Weights of a small sound classifier: 66.4 epochs.
Rows from block 8 of a small sound classifier, named by matrix and row number. Rows with one number belong to one neuron. Each number is 500 + 50 x the weight over its row's rms, rounded and kept within 0 to 999. All counts start at 0. Numbers have three digits each.
After each neuron's rows are labels from the 100 clips, of 14976, where the neuron reaches its highest value: "loudest" is the band of the loudest frequency at the time of the peak; "strongest on" is what is common among them. Only what is clearly more common there than usual is listed. The data: short read English sentences (LibriTTS-R). In brackets: how many of the 100, against the usual share in percent.
# fc1: MLP up (model.blocks.8.mlp.fc1.weight, 768x384), inputs 192-255
# fc2: MLP down (model.blocks.8.mlp.fc2.weight, 384x768, transposed), outputs 192-255

fc1.186:447596482518403531572478537493532541405520558404489586491459490448569579466479511436480510435454461538430457493560476494482510515450373524482463489463634574450538522459478527520424483491561528
fc2.186:456475506465403525497476525547509473493530504517486489472538554407530463502492514513581504529424506455492585497522488501505476508513683596510549527472497473482437490518469410512481520484509533
loudest: 250 to 500 Hz (34 vs 12.1)
strongest on: voice: male (75 vs 46)

fc1.227:448405567473484430428493463538496458594577417537507501487418440473478403500435454442419535501554502446483460435465494450499528373442437507425461476473506511488492530445495545573471593492448463
fc2.227:521474563422512472505406532505469478454467583519505513428451637508498562494530603497507490536446450484614490478463491522520457513499427498497461521586484463479540455551541429564497484487513549
loudest: 250 to 500 Hz (30 vs 12.1)
strongest on: voice: female (93 vs 54)

fc1.668:506444490531399474444449425429463451601470480500511439502490552425492358517498485470514485479573473534452503498470516433539536478496555487493542572436464488509487575434592496587593546556500551
fc2.668:453515577486504524444528490467518462457464523534418524566425412519492560518460536536447485551496472484517561521510435517485516517606513496560401556542502550488702536457463528458469487511481404
loudest: 250 to 500 Hz (46 vs 12.1)
strongest on: voice: male (78 vs 46)

fc1.369:491480523451478489544443545561464424470490515504439468563439430509611484454458442446438572514571559534482445499465454545445512471455547577421572451536529434498505432376502578529428560650472523
fc2.369:544441465482484434501528414522495513493567540531539570497475465479496469487521476505558462501467445539492532564498481459521408494456513502570523438531492427506401463459490426535498440486532496
loudest: 250 to 500 Hz (76 vs 12.1)
strongest on: voice: female (88 vs 54)

fc1.600:507491578471485570481401563468483475409460560443533448449559489444517588439477390577485507510501567490551439442568464496429496562379480591433437571531501555464491532399500463459515464521537484
fc2.600:495577500497503500506496496505500485494503509499486424499499500474467498504518490492471505503400500490482544500506489527507488497556699577481509494465491495529476506418429464491547467497505492
loudest: 2000 to 4000 Hz (41 vs 1.9)
strongest on: voice: male (93 vs 46)

fc1.570:371432515540483477426390529485570488467463529442506487518490459380497550397472430531422489516505598452583490456463466530428522401505584474573431468477490390493492562447561589492474475548560490
fc2.570:581485470564424556564557513468467554445506532444479521559519494388499517501538539564472501506500487540580472439430555484532557571560387488548384415466588506474451515530483455537478484477518637
loudest: 2000 to 4000 Hz (57 vs 1.9); 4000 to 8000 Hz (26 vs 4.3)
strongest on: voice: male (73 vs 46)

fc1.698:411414508380455538500460442374497528527497607522504501403500492413552451433487482429504504530460450509496399476542441403541533485433502514414482575512499509466540452543466478500441514477435543
fc2.698:461507579494476467435488508455482460523489474515518431516616584473598407504560561544531544536575504340517576462479505472479485516424560522412454477490486561585640502367511392476434458494507592
loudest: 250 to 500 Hz (29 vs 12.1)
strongest on: voice: female (81 vs 54)

fc1.641:567480427629435488512562520549442470471514551436548560605469456522416571472486510451425478608537528496560395516435495435478493405480554541440533505435478572418474403494499471458537449515441480
fc2.641:503375541559489478542462415496491564336515477496438535459448562566548475496523502480494495542520522531459542460579497504515453446532405481530550467496477509492533476616599474483468503527493455
loudest: 250 to 500 Hz (46 vs 12.1)
strongest on: the word "you" (35 vs 15)

fc1.274:494529521541486480479434516444509464448437552540489548460548494437518513474505537470440441562518529441502513598566443451467456583503407595483373520459457500512498480393529586468509528502467469
fc2.274:585528524513537489495518545371506545463456480493438418543535447433454517507436513480497525529522512397504545538540526518519545489516530516488455507516506545410460448502449434487490582519400476
loudest: 500 to 1000 Hz (27 vs 5.6)
strongest on: voice: male (98 vs 46)

fc1.450:525509503505387498440560500497441456415466460459570524449472475484483436442569591393512519482482497461575455550605558527580446556498510546564368526457440527482525537450562468448498495470557566
fc2.450:434498470471577460544449475483490452547540514516410469479495483452496475500537605555488564498510489340479494450517497512507559437504618479438418496473498504456615588521493545453542471504534484
loudest: 500 to 1000 Hz (34 vs 5.6); 250 to 500 Hz (30 vs 12.1)
strongest on: voice: female (94 vs 54)

fc1.504:467451571407512501490492531520387473524449552510484447455549426451438499523475480533518500496436470467507513562506535510513535495413470559418449555440444451516510507379488569447497507563475512
fc2.504:536522550471489509499518525611517495534552556457522492539483480544551453489519533521542604500482492379556573464460550502458483518551553457567452505550529505529553447464404487502429435480424493
loudest: 250 to 500 Hz (42 vs 12.1)
strongest on: voice: male (96 vs 46)

fc1.373:546470499550494532451445409490487502425400485439495440459422466436525568437466503427517521619529564445443508553510534491488498449524527402505489602537388455446489468507468529485436555491433546
fc2.373:516520488551500509529626365489496472486482507461533436549500464415466466506461500519457497521547476637519433471445569482537532516627385481371459453586481536496468476526473465550460491524536527
loudest: 250 to 500 Hz (54 vs 12.1)
strongest on: voice: female (92 vs 54)

fc1.757:385437554547437490479500521550519451444525468426469592403461489424450436465422439500467579521454491488536461469518514549432530494432513519564459519410525404494524572481533513501460620498499503
fc2.757:506452445490597500481476521508502533494507485493497501490452563448531488503489473497474512480524499492500526492477491502491507474564442613566516481488499507455542485472503457493494527494508426
loudest: 250 to 500 Hz (39 vs 12.1)
strongest on: voice: male (71 vs 46)

fc1.287:536575509504410506526472522535465520444509535448575406470376507492406430455539451459365520455513471464445470457516487515464371479401475480489409513462442439421454586419484452539351510487501441
fc2.287:446495467338548593546543372408546510557484479472541440515483514478534455558443480495438429460464428473510577502486406441491465490499541485508473498440489430491542541498495346463524507534519473
loudest: 500 to 1000 Hz (41 vs 5.6); 250 to 500 Hz (33 vs 12.1)
strongest on: voice: female (100 vs 54)

fc1.99:442407518450525531556427461567546498457431487509527434548503459469562546529461448501389602554440471511559546401505507493428569504487456557559518486455495399488560513467614478533448502554462472
fc2.99:544529497525483500461496493466497492438467481493515488511455499530457515500502497490405502484513503364515528518501487504453501500494490528552521498519497490489554483627425494498478552484519466
loudest: 4000 to 8000 Hz (74 vs 4.3)
strongest on: voice: male (79 vs 46)

fc1.756:486451539524495499497452540520514479440454450464447410412430422520505427533484493498500501478458520426437537461499500500414487465473532592447492525447443508489520575461488602485438503444497484
fc2.756:426447477477542590457549444472492475529550580532557606440457458527470466585487499508575557443441555469450489491507510545379479493477454534556411475526529477443483524553538338416495509530471464
loudest: 250 to 500 Hz (96 vs 12.1)
strongest on: voice: female (89 vs 54)

fc1.316:550513523531404514462517403519461377487476479435445508510397440526515489541419496549437491484498561430418496512524452394553617433471510403477461463482489532485542518459495533500522485389441452
fc2.316:444520493509560415511380637484507480491512553513550525470419475563436524578492541548554520496518478572432511469557468477518557423553281478558416517493505510520528551508474639532478480515510526
loudest: 250 to 500 Hz (37 vs 12.1)
strongest on: voice: female (82 vs 54); the word "he" (51 vs 11.2)

fc1.354:452425505422443574485514454487577511466526472534470523448515491547409455532426523607418587463321495522375474429554591492441558472425475516563423546519441480512485561528549508450505499380469499
fc2.354:449538469534517549474504487552490493371498511555580498481521502537509460515482599441549579494465505518485448547420459559496373458500385573446466492597472463591472520507604472474549515521498411
loudest: 250 to 500 Hz (73 vs 12.1)
strongest on: voice: female (95 vs 54)

fc1.132:488436435608392580508459458552653565494529471491519457471426500435422435505484458460466512572444532554471471509426462524463521552536476484433499478433508455391529521463471476540514421486509526
fc2.132:535522517575444479507560529417376489476485427510394489540520520490553577510549534450516556462425480438523578401490440532443454599531468578440436480521480570570490535507545371486504432497447375
loudest: 250 to 500 Hz (68 vs 12.1)
strongest on: voice: female (85 vs 54)

fc1.6:517502483539477515512539469475467455562426444516488532520461457432427503428445409492471499445488549456416481514477453432497486527490492493430535468509488487459511456553458494488468417458473513
fc2.6:538497499519585470557464458425427504476460501456535485461540527479548478463510548517506495520509496348453588515544555504507531560552516517459463509515498465556514480567491431467539456509518537
loudest: 250 to 500 Hz (37 vs 12.1)
strongest on: voice: female (97 vs 54)

fc1.158:527462490437475453440554574588443475473530431434457369490436414521556500492463518389548533540536490505346391371544500489490525535496532502539463543547519452438438446440540438550469468477387537
fc2.158:557482471476492417489478534538514481474467544448459486461435476489563395501500496546492510492537522501476413594488507554533506454503497603458591454464488559394627499506431504535591521541478496
loudest: 1000 to 2000 Hz (37 vs 1.5)
strongest on: voice: male (71 vs 46)

fc1.738:464493417448468484435504509437501425396538420506494530461467468525519509539537426389406445528399492434512532504517503529398440396453475508481417519416466551511500521489488525474480526413512510
fc2.738:510533465546454469509483512548508487456449496475480480518579454506483527498490532445495509481416497567550450518508508500492523478536652489565477498566502584480554536528484426502532513473506504
loudest: 250 to 500 Hz (67 vs 12.1)
strongest on: voice: female (97 vs 54)

fc1.480:565507494484405519414413548370432466402545480405490507474507469505521447436495479460459510440525615510496488503545474474516528483436521546480606518507570456525534509411508544562402538446453547
fc2.480:440486484521556505511483477482445526521560478515479470463602531471500524587488511541450439447496417471498517507501580395515457509429616578508408520558527425478590441553512465419547507438558388
loudest: 4000 to 8000 Hz (76 vs 4.3)
strongest on: voice: male (93 vs 46)

fc1.387:461470534524533519544457517521563558440444577572502604430398463417516445464512459489482466550513425566498472492596552534437565427482401538597438456537467484449457585559572506456502453508530531
fc2.387:458492497522466563512426547584541470502554512425492497604449458531601474548458486511506484524496496463571448585494529550441466507496490563453446555482513541482379530509547502458532474507455494
loudest: 250 to 500 Hz (30 vs 12.1)
strongest on: voice: male (100 vs 46)

fc1.464:453563550475497565541570538547500486553525462439528521430463494551522511416473571515511564534462538457488419461448499524439462527424476546466490428460581443400425519420480514523504537493517486
fc2.464:589490454450537500438595518438503516562471509444605502535548388478603506506502449461516504505471509515360532535534468456479594550614471537434467427454511532487537544482506555453491515569501588
loudest: 1000 to 2000 Hz (30 vs 1.5)
strongest on: voice: male (77 vs 46)

fc1.573:469562484532494518506533555514526569421384502509521559534510475456528597398491460538460499522476556533445496495571383445377536504517520450450529469386420440511565404483516439467517510553539471
fc2.573:496477533501600566570460507527509490510495487509520529592423458498486464484557517455621490499432517509488513522563502507565463468530379495593439443515544477513560463638508599515551480498498512
loudest: 2000 to 4000 Hz (64 vs 1.9)
strongest on: voice: male (71 vs 46)

fc1.418:563465517490480607543432500501511510562516532587505517513462506495538549548502433529480437532468581538546485504519478444452536509523426451508522518585457426472435498418468491447485593503557473
fc2.418:467508503449487449382551485527515511474464555512523484518529511515574455477507383478475412478500467533481549499477604579452402536468577411494448516555509619419477462527505560518487560504365417
loudest: 2000 to 4000 Hz (30 vs 1.9)
strongest on: voice: male (81 vs 46)

fc1.732:427556539542453513483564510480503464390418477450501464557516477447507436496565450502480488551402512526437455480581562534445565568470482416559559490376564500507434457400537483569369540544539416
fc2.732:471525508512464437494519497483509563478474487496417445509501481543549491527455486465647501535489506424539442614529496503503499541524491491474545475449491514491463495463482673510537545499517516
loudest: 250 to 500 Hz (40 vs 12.1)
strongest on: voice: female (89 vs 54)

fc1.728:486502454473461573481447477654483502493436503560432551462433413448414457469442506473481483557540474523482466497508504531500473403560511474544466494488480479450484521474526443533496505528448367
fc2.728:490540553584461625483417547485452503509499509467425516430478481569486467444547493535519475499457565496458533491510498587472503570517518613581504564409477428493408474577519550532543536442464435
loudest: 250 to 500 Hz (29 vs 12.1)
strongest on: voice: male (92 vs 46); the word "you" (46 vs 15)

fc1.582:440525514592510507565525323545441475376451526428524437457554536461489434465509380440437530569536544516451500466517619584453578474466452586420447582468477599531463493361476537471472500491394537
fc2.582:503530462526515450366484505508522501499477440298486495538502374479495499480450281404465551490462509478479559481515476607462598487472514453504482502489539634465569550563441490494486503502490488
loudest: 250 to 500 Hz (52 vs 12.1)
strongest on: voice: female (91 vs 54)

fc1.438:541433510431496534457479407443535434456562457482455510538511485532532472458479480479475520473536435496550501474551482459423525506353405512582392478500425554487491442496510508536482482524472404
fc2.438:472557496530503479467564574519520518553518475482487394488478541459558531497465493480464484472432502410512482516467508525512520404566368554511680359384534505476474488401515356467529507511439520
loudest: 1000 to 2000 Hz (32 vs 1.5)
strongest on: voice: male (79 vs 46)

fc1.270:479505433564445461520437557444481489542466541451545500513507419480485538468445475476475434512544480492494445442471436431480464545507516466468566501483447514421482455553404450412495469503423579
fc2.270:487418499447603513514498476512502435460499525479490445478568481401470526479493506503616477512475502352522510524492496521524476510480670569549456578474510467501489517866504566494558469505524486
loudest: 250 to 500 Hz (52 vs 12.1)
strongest on: voice: female (91 vs 54)

fc1.349:479468552442511472469528361517532504504441542545497518478521493507527471449505431453431543489464523499554419523547428523427488463432494510503496489529541539480512484502523412524487496491534440
fc2.349:513574506504477478505488466471501541464546513500474542482526517515531495498497478496543496517667503537494475520527499506506487500515213468507501505488499479512511493582590492494526486512501592
loudest: 250 to 500 Hz (47 vs 12.1)
strongest on: voice: female (96 vs 54)

fc1.681:557404439507499470515550463413569474442443526437451557559452471530534462436549539502442425431472471494455305546432530516529494429415505537490412459447511425504411512438521519613500525467431475
fc2.681:510486506380531516477495589452495497455460523574517435524448475446547512550571598498477572526574509413520482381520493458549528413475527593496522519385544461547585505499468616401543608508528586
loudest: 2000 to 4000 Hz (33 vs 1.9)
strongest on: voice: male (95 vs 46)

fc1.332:475417505471467460455373481469484445543468576505550499488497531443534468532551476513483414528441499521525469440482432432461500448461555528521535555502463437486551492411605552429509469585480539
fc2.332:522492472506489507522489457449477495530430479492488434504405478502477493485586479532465534504475588494488651427575471392531494465557471458615482467484523445491473467460523358493501561469555490
loudest: 2000 to 4000 Hz (43 vs 1.9)
strongest on: voice: female (86 vs 54)

fc1.8:431356521472466486453441420512468520434513431436481510486435445478552391468415470491501521475464616411434472406465486509418510482519383518510457555487436443459414514482476479516519512468562422
fc2.8:458508446491524503486505535569504441566494541589475458483484566439550501512477463482532453527561504547530462509447449486468515548439293483527491510466535509500458511499469461506495514485553469
loudest: 250 to 500 Hz (36 vs 12.1)
strongest on: voice: female (94 vs 54)

fc1.40:337403526439403560514466513489492423532546550431504490470427531404460507456482453502532406512448543465414525464489501546497518527440488482618493474481522482485475475490443504475493557500482587
fc2.40:473451456532496485482499475557487425444514518468513600531395473455603506501463495498577486470601484552494521512528491502530495484578493505478573471524509511487488507446544311495544435507501484
loudest: 500 to 1000 Hz (31 vs 5.6)
strongest on: voice: male (95 vs 46)

fc1.265:439504541405426566455449490464515447339484487568488505500465551389530468494509533475457570498539525462603378461607536480458527464425491523527433540492435454387508581503496512472530488534467501
fc2.265:486594483487547498501485497534508463493484504513510529462528520475498542500448399503649493481446497488481614527560487504481543486491511662520492457488518501457454483516435399496468521503467490
loudest: 2000 to 4000 Hz (75 vs 1.9)
strongest on: voice: male (86 vs 46)

fc1.469:493490549456402489565459580550636493522508535511432512484528629430457538484544490427522504473545541526573486493486468499462406463530552490463660504525585477536405524439544502471545498574560460
fc2.469:537500522541532541430452532498501546457434549493508485542494468493620577481463472514385493518372498500533557574537494477501539535474649569424482509496540474483579515460569617456458556510536526
loudest: 2000 to 4000 Hz (33 vs 1.9)
strongest on: voice: male (85 vs 46)

fc1.137:488509479468412498470531416513508553496500439465421595471472502486437493495409487412449487543424497561469509514452486479554469416529472496531528523470497452502486470539559453567518600529473520
fc2.137:471566483500485540409482520545522468529464491534490499502536487498486488539590567488489510517460497444500483507463460534528515505400536552544549492458532510454431490528526644417456448510532482
loudest: 250 to 500 Hz (32 vs 12.1)
strongest on: voice: female (94 vs 54)

fc1.440:520527443398521456510548542546430490501503500480450537546604490476561499558521431558463499502448512446543499465548437507487553580505479481521393513459552420406422431505508510461374469514559495
fc2.440:466484587562487460527505614512501451459603474492485486512553553516566518479510533524486518495475487418498581503476480526507605549466625473451524484504534525504489422423478462477521426495493498
loudest: 250 to 500 Hz (30 vs 12.1)
strongest on: voice: male (95 vs 46)