config.yaml
dataset: "short read English sentences (LibriTTS-R)"
spec_augment: true
num_classes: 2
fused_qkv: false
qk_norm: true
layer_scale_init: 0.01
subsampling: 4
positions: "rope"
pooling: "class_token"
optimizer: "adamw"
beta2: 0.999
eps: 1e-08
Rows from block 8, named by matrix and row number. Rows with one number belong to one neuron. Each number is 128 + 24 x the weight over its row's rms, rounded and kept within 0 to 255. All counts start at 0. Numbers have three digits each. After the name is the row's rms in percent of the matrix's.
# fc1: MLP up (model.blocks.8.mlp.fc1.weight, 768x384), inputs 320-383
# fc2: MLP down (model.blocks.8.mlp.fc2.weight, 384x768, transposed), outputs 320-383
fc1.197 077:128100154135102132147171126138145101136118103081159130162118121140080118164103083106102144115115113092127147138119125138143122117114115151141110104101163175086131080129137120119142164112085102
fc2.197 013:129124131129057145140180128131100172131132188127081134137130128129128111206123125129143124128126126124126119124018135038067128126127163128091127132132141056128108125119128125127130135121119121
fc1.198 143:113124109166111147110120138127121151143126155139143109123105143153143147111111107095155126136114131140116132178112107134123138129143139127125085095109134094137128142114105119145148177133126134
fc2.198 079:174141133117116112115138108094138181111141081145152127137140140123107113167142129125103137097135110131122137130166139177124125103136111146135136135133132130123085109141133125135097114145138109
fc1.199 113:131150118135094116126093089124077095084082129144071093103132120130138102140137105174111108098059118114167124117155070156130088143069143100177142147142127180102089111141122108148154090130111142
fc2.199 064:081153141136133134114082121105093094165139151110171125117126139127140176186157140124165122102127128138120153129112134097165127126141153129148125121124180156133126147078138136135111118113191129
fc1.200 094:148144092117085145133115151100121115159097122093118127115120091127121125123133085103085111134137101090133162129156120137097082102120108111112079150140162133124130107149117132103138089089168103
fc2.200 023:131108120108168092136143132133092173107135155135125139126135135134107164152139128130139148173132131134141140145220121227051133130122096119129126140125065106127142132156139106128118126130118140
fc1.201 086:103155101151129120073143175140151117093071117143117077123169080122083149150123111167094097060104116115132147119141141181156125094097112125154118119117111158157095094084120127144112094129120170
fc2.201 086:155139101123147127123123130118141125131099138172132079115137143127119113126124167119141145147145107155101108084120183132137108136126115142134134144153120120099110118123122194134125173128146135
fc1.202 110:106127080102117130097132092105121099084129096107104107115105129099110101128094170108100111141101099102114112086117104106119141107105109100116137129114127145135135113087114101138108139118146103
fc2.202 169:106129144115150146141127185124122116106142156174116113141120136140136122134140154107106132133133102096109127128083196098105119184101114135123117156110115121134157136132157160115072126150167135
fc1.203 098:089097148102123144056159092111120070121102090114113158137152098159102121124132100094107068120107123153089105089129109134121125072131138096139161148143132111145150112153142131116128122099149112
fc2.203 092:141126134112153122088087132149115175110127173122132153100123135134091075117108121134159122134153112133085043150139157076216127107097137145150159148120103136138138112127099121135134138156136104
fc1.204 084:139138140104126129139128146106102074101131088138155102117094143138103091126141131104083142107149150115145137156140135104150120105124103148143142152127106160145109141075128111080134131130108147
fc2.204 089:152171133112117138128157131128114134117064130124106139170121120129160085130136116109158143101136097104105139116081089235074134127119118137107125131152133181129132153141154165122114131141092101
fc1.205 084:116168164159113135125153097101086084133113116136118118094139137136128121122119127129107160154123137148131156168128117088126126131066112131149122104120136128118152130147144162101128062082125133
fc2.205 029:142162130135116153158188124138122088105143184122095127123123125129139066090130120120123135158131133120133117122068131246021131127118119131086124124132129111133142127187138144135110116130099118
fc1.206 096:143107080141120127112070084125116145107106092076125138108067085132129110165136122124117137140173172128135144119099130107156089125073134093127162134116084154134137111123119100113104131112114088
fc2.206 102:132154098152099111158155112058162172126131186107146104109125165119092110133138130164113092161133101152130131143170092098124142154145136095137118112128129140111137132133182118115133137137156138
fc1.207 103:163128148132090125121147118101150126136124120094128137118124089117126112132130145101106153137098113100095128092173139146110135089115117065076119118083139128180172108129119148114125080108137155
fc2.207 086:113111135148146119167146164148154158119133134168157126134151140106135093129124115097127130123120152133160124144147104110097158120132149166137124107084142123176121140135141152119125149118133147
fc1.208 090:110170128115135124115151100097142138094128126113119125131162153154144106130134115138135099089088090120095109106143166144071077081120129135131181134136149129141127127132121163155102138106124160
fc2.208 053:195128102108122155158149123107139113160124132150140152138143130126134098138122128124160130114137126129131189134076120189069138127124085122110135125159117145130134121147149093117101109158112125
fc1.209 104:121137149143128172156119112098062095111153110139147073140103082103150089100086133142134163111150138114074146142156092150089096114076117121163149110120124098118107133107135156161136141101127087
fc2.209 054:169137131128201131119103138121162084144125104142120137141132137127131115119111123107019129162125131131129115136033130105104126125126125127113131127140151112125125126178134116129081136112154119
fc1.210 126:149127112081114104125129130149139126133150112121174111119103124135153126080122088104120126116130120119151122104130083158120107165111151091105102093109137131125074114128071142131101107134131133
fc2.210 065:160113118109175130129075130165130154165123153114164121119126125120156214142130133135185131192125130134112077116120117115143114135125121132124132125150140138127123128142133111122132150126151136
fc1.211 097:138145171134117075130137086123115103124120141128158096174136134131132110126165110098172134092106101129135152134141171123118117110082104137093100114107144114132134120121118140137124106097090122
fc2.211 124:129153116133115154146158088104124104122149154165121116129128148128137089093115097140137138144122138129130085130021084180069112132111142125116119151158161149138150138197149145133127091155111131
fc1.212 076:144149103111138143132118091121117109104114126127103117106109100134077124146143122127127098124117159085121132110137091141123094076075116104139134159179105107138104102136160157129153090158091113
fc2.212 061:149110177123127120113119127123128105141146127107139141151123114129139106167149144083147152111123074124160112120166130087141136126136110158149108117108125129099135167137101206138101125122136096
fc1.213 075:112125122170120090114164121127127149133113096129166125097088140081123124172128078106166134095135118092154111143137114103104115115141117136177132135161109158139088105130098111104149069101073099
fc2.213 030:112121132117129132136165149149140130121110159122122096134103137153162054104142116099113133134125137118121143130147033197128129126145129133163135113041135122157093155101105130122137129150154112
fc1.214 118:149122161131081087164107115117144113140124099086122146133091115114129125123117130116090114087166182129101105147104120119118153125109106095078110107125131111104114166140190159146167140102137120
fc2.214 159:126123115113110143134135149114157143086177122151126176123127126109137051142138121198112133137135135174149134143189126112118100114146135155160132150130132114095107126134100146141161154154112109
fc1.215 091:136152103122150114097174103123135140139064102067131148126145138123129136151137114131139119104137118129146100120170095146113105112086109126157116140061133143120120067090127127133169078111153171
fc2.215 047:119127098114137114127106138097131084162116161119133140122125132135152167152142124139104118114132119127130148126129147131079134127125146132100135128134123118125125091117126097123140149108112105
fc1.216 130:098156123121103136122089128083094175074101120138156108089140088118119125109136105094143153122076115089148087132157121110089112081085175108129118122109109132102073108114095106136124107110120110
fc2.216 192:137133113164117091148118100129122095161146135159111112154141149149112117117148138119139123116131175119109116134059185137132111159119097112130102120145109142105102081153135101143107117135119119
fc1.217 095:126148128125140115134127155122129122116117147135148131100138120111160102154097093148125072099112145141097107119137172128144063082090135094124108108139097133129113143105135150149134090131146081
fc2.217 060:130106141132115101152098138120114187127145133115154147098145127132153087158163127134184138130128143102156103141152118073178115128136104117142125127124101135129138164144147138130186129126106105
fc1.218 076:125115114128097140118130124097104126159131083097115127142120121179116086102192082156058136103091151081126164109148123110139142143143160116100106138126098133143150084103112164107135091138142088
fc2.218 028:113120127128186132177165106127128156106093171116091111126124087117147116006114153140112145124132142131118124122055130156096132131115122126131123136128133090123156100149131142130123130100107117
fc1.219 093:125112113093137113091161085143122114115113110093102114088097171151129129120112087108141147107128110133135112100136101136138086116116140149121125118137142100166122110095107147121124106166126118
fc2.219 106:112127124130138078133106090134123084098103150099134177107133122144107102129158104170118095131146107147140100098124134078167132106115123150159151127121119119107146115163100153128130153154131068
fc1.220 083:156110154108101147137171103103128105110081175106115126058135137145162134150157124160144115147129138122113144140162151136175153112096116114134084114157136118140147125107071153151144132131121106
fc2.220 074:130102130144141116115061085102135135109102144135135176137125121139102125130137116126164102115150112110130144118154146050183133110130129141148155131132114130118124118092100137129109128148113080
fc1.221 087:155126125161137130103145075128145135162097118138129134130090121133104102128143114103065151155102178118125090111149080126093112096128145127113110124106102106079118177131160118083131124099148110
fc2.221 065:116101138158110133134144136124140099129108161141139173129124103118142075133156123072142152155146127132123120146065134184123132137098125144118078124154128126122106128150140054098133132133143157
fc1.222 086:158117122168125171127114139111121125108114114054116131129109133149104117107151099107123097129090159135128135097101121143184156113153128113144140175136112137124117092095111156089145148124111114
fc2.222 129:080106150131104117121118112113130139085095133113141131177126120129123088146135094120133113094137106137125049114157152048181146100111105125170158122131113135140123127081153145129124085150093115
fc1.223 090:147174144127115099120118103135131145117145134108118142107090125134126145132131116133117110137074135099134116084140098115121144126104115143099075083107100133135140090081127147113146117108140126
fc2.223 091:141126153065129139152186155124138061125094131144129151119144086174077120143147150118151112160147105148146135099077145080114133108135132132145172140142130145154125116126114113088123096121123161
fc1.224 118:081154123150166139118173153104108112093148094124112116131148105123154103141085070134126118121099157121152147120126132114130083104100148126142137144115126137171110134117109105149127105104146126
fc2.224 165:128127095116113156131152149147119150147108138141137104151125139154151139131105132135103120090142134125131163137085139126105127124194138112108118123125148121155156141188121157137149119141152165
fc1.225 091:146118104138172140121125154111135125112092106114141117116158123122128087149130084148097153134077101122100148094121133108083147129133141123139112173102094121144149075079144140132157160146135127
fc2.225 072:095114118148131124149130121186110093120160129137124157136124089114111090100095124134127115129121106137147060119049169180095123133122129125160141126160113137081125130144206154105134118133095105
fc1.226 126:127105107083106106126145115112112140111152131088114136079123105147164145115127146081115093101087109142144098080126099137144143101141162079122129168092162123098106064142080114081091159174133087
fc2.226 126:136135132140164130132075075172114122079141151128137138063113110128142112117145117098101124137108118143124070139118152086190129135113138124146143127117123150122158126109121136143134197133122126
fc1.227 095:133134084114170177163129143114157149092130073126143127105100142175138145144129076155093119168117101144131086124179130099128098135122099097139136112131114135141133104123095114094135130142128133
fc2.227 067:151108178142120118132118111146117093098120115137127094115118164121109089122153124109115118117100144108141094165094119114134135117136133110133150156139137119100123137111155128164130088148131141
fc1.228 081:120165113108131159119107116141140169108087150093132153135140101126142129134092128141104120126121090118144130089147135098105109094154152097136141142092110142107126100088138097113110131122128104
fc2.228 019:109115134133156133127159121125101152108128014129085132124127143129121134158123127134133124132128128129126138129229136037101126126135132128145128128125120079127121128128133118129114125111068148
fc1.229 095:095149127125127114113156146081084132135155103118180108119126166117084094150128122123120116118153158096116124067151140103123109106069117086148102128155123149127121106135155120090133118118125131
fc2.229 114:108137142096115105095098172139137160105139112152153100148131108097130160171130114143136164125127076076177091176123168102134149155130120096146101090156101113095128124119136137130117130136140137
fc1.230 119:164151071137115075162107132084133092138101135131080085152148106139126096137170175126091111103085166120106125118153133137113114083180123134166116106113131113118088132108084102098123190112164095
fc2.230 149:183129107166116157170147152132126130157134123088135121093106136132148093155109101104115122133158152076119104153132155133160140129111080127114135092109172113115109156181138132130173126089109116
fc1.231 082:106128147110129101100179111099169150116101164136122143110085102121151129139116137144136078152110130109162120153139094095091103138080095123121130122135089125115123129112109140097123129134105105
fc2.231 062:088106136084097114142139148147143080125082138115138091109115143119092116096109130117105125108111154115078099116113103179088136132150143137111116127140143166135108134156155153106103146129157102
fc1.232 097:140097101132118119150140149127133165165119112083114096101132089165103119132159122112119111103102155122101111140148147139117071040074118148117146092122140121139133124114144154146111092148160134
fc2.232 139:205185130112143124195160159152111189105135143144109140153117137130128122112162105129159127186126130108179147109127083147064137127122132141088127126172131113135151097160136122130156102124074137
fc1.233 086:119150117120090124131152132119074102110163101133108130128098118120146117140133139140109126141123114107117132103124152105167105140145103102126175142120112133144112140078112116126090152173116111
fc2.233 059:113122067112098105150105132128124152147137132113153153147158132127152127151123123121119120076125145131120117115117101074176145135113117112122126125105117114147071131079095137092114107125140135
fc1.234 092:104133099096115113126108126134141136111135104074091131124146150133138143113137139089120110109114186130150144119102085105118080127093148088124088137114113109135124127102119115138152103117068112
fc2.234 028:150156132107139147138192117127117112123127174121175141120133117127139177132138124126089129135132127132148150125099104119210136125127081134123129132126125045131118140116129138125120128129098159
fc1.235 101:117133076134092121124129106133126135131091096137132123106150136151154116166114147140098104143071139076134159107186094149087107122117137109111138131162093135105134086102130143145132146138166105
fc2.235 141:143117103083127126139120116073115155137145110113118156142184176121114068113099102120113148117144130104117166147119125133121100148161063151117116120130121086122133167102124125161148157118118122
fc1.236 100:149124136105168129107129147117101131130120134129142139126130110148117104135086101136132120144104159101126086105135115141136097107147109114133167176133086147136115089116078145094112158112117188
fc2.236 117:131127159131125126131114127090115193105101158117121137142138084119087079123126114130125124139141122155120067129117167092185139095091128129149142140089114117136110140116130162124151117150137118
fc1.237 131:108137092104142159113120128133112140120129119137149123112122091096132108133139079125096126142150105114123130085141128118126121087110155080156160126105112126147084119167137090168152114146116117
fc2.237 089:186119127155130140133175126083120184155137102137090133118141129128076017134108126146082128131122129128138187113082109169096115147138136116113133132136118099129139126156128098134136135149098124
fc1.238 096:120159137129100149076119123101116130168122094127143100089156133122173082147134109137097086149088111153161108164139162129172140106131133123154140132168132170133082089136102111142163139157133104
fc2.238 075:131123129122143148138116151092128111105154111132149146145132130120108041170133052136119116122147090163144128135096159162109141140138129113146121137122132126112142127131116035136089126128131096
fc1.239 124:089153143149104131112133122081116141112094126131085100163160099137107109111124104136124123091125144150127118103115122133117102128113117086119088119125137151095136129166132145114124150140118116
fc2.239 064:129132119139139116171163140090153175145138094113054117148124127127103064163148130135150128148129136129126096135125134176209129130124114131190135128128108148123129128152133111134176120148112129
fc1.240 115:117151151144150123137104108103108139092109095125130123102078119120106104138107111108104114117095130111156089137112122099100130120109092100088114133109090100137100129110101109132112102135123140
fc2.240 177:083121122155138101141156120177160123118198139106138105103090133109124107121150110123140106163132128115141142110118148149103139135114120114113098149137156120135141094112142058146126103127113113
fc1.241 082:133117105159114139126126106081127130130097126080157179086131063106133096158126152135103119130102129121087146122147106125089124098139133130109112149109153136099107155143136123172115110146129132
fc2.241 011:130125126121155123105178122128100157125129044128087124123129131132123123101121129125116125137123127125130125122122128050050128129139123130201127137128122131129154126191123123126109131154096122
fc1.242 094:140117097154149142124112111122126163133117154091130141150152136119175157191141134144098160126113097137067122146154106106110101129127129133161133094090146115123134098084115153108134125177118060
fc2.242 057:170090139138141127119107099129128141134177083126101137140140149131094158149134122117133112109131143137138156122205149153116119131129118137153142122139105105142140168104155189134148136136106179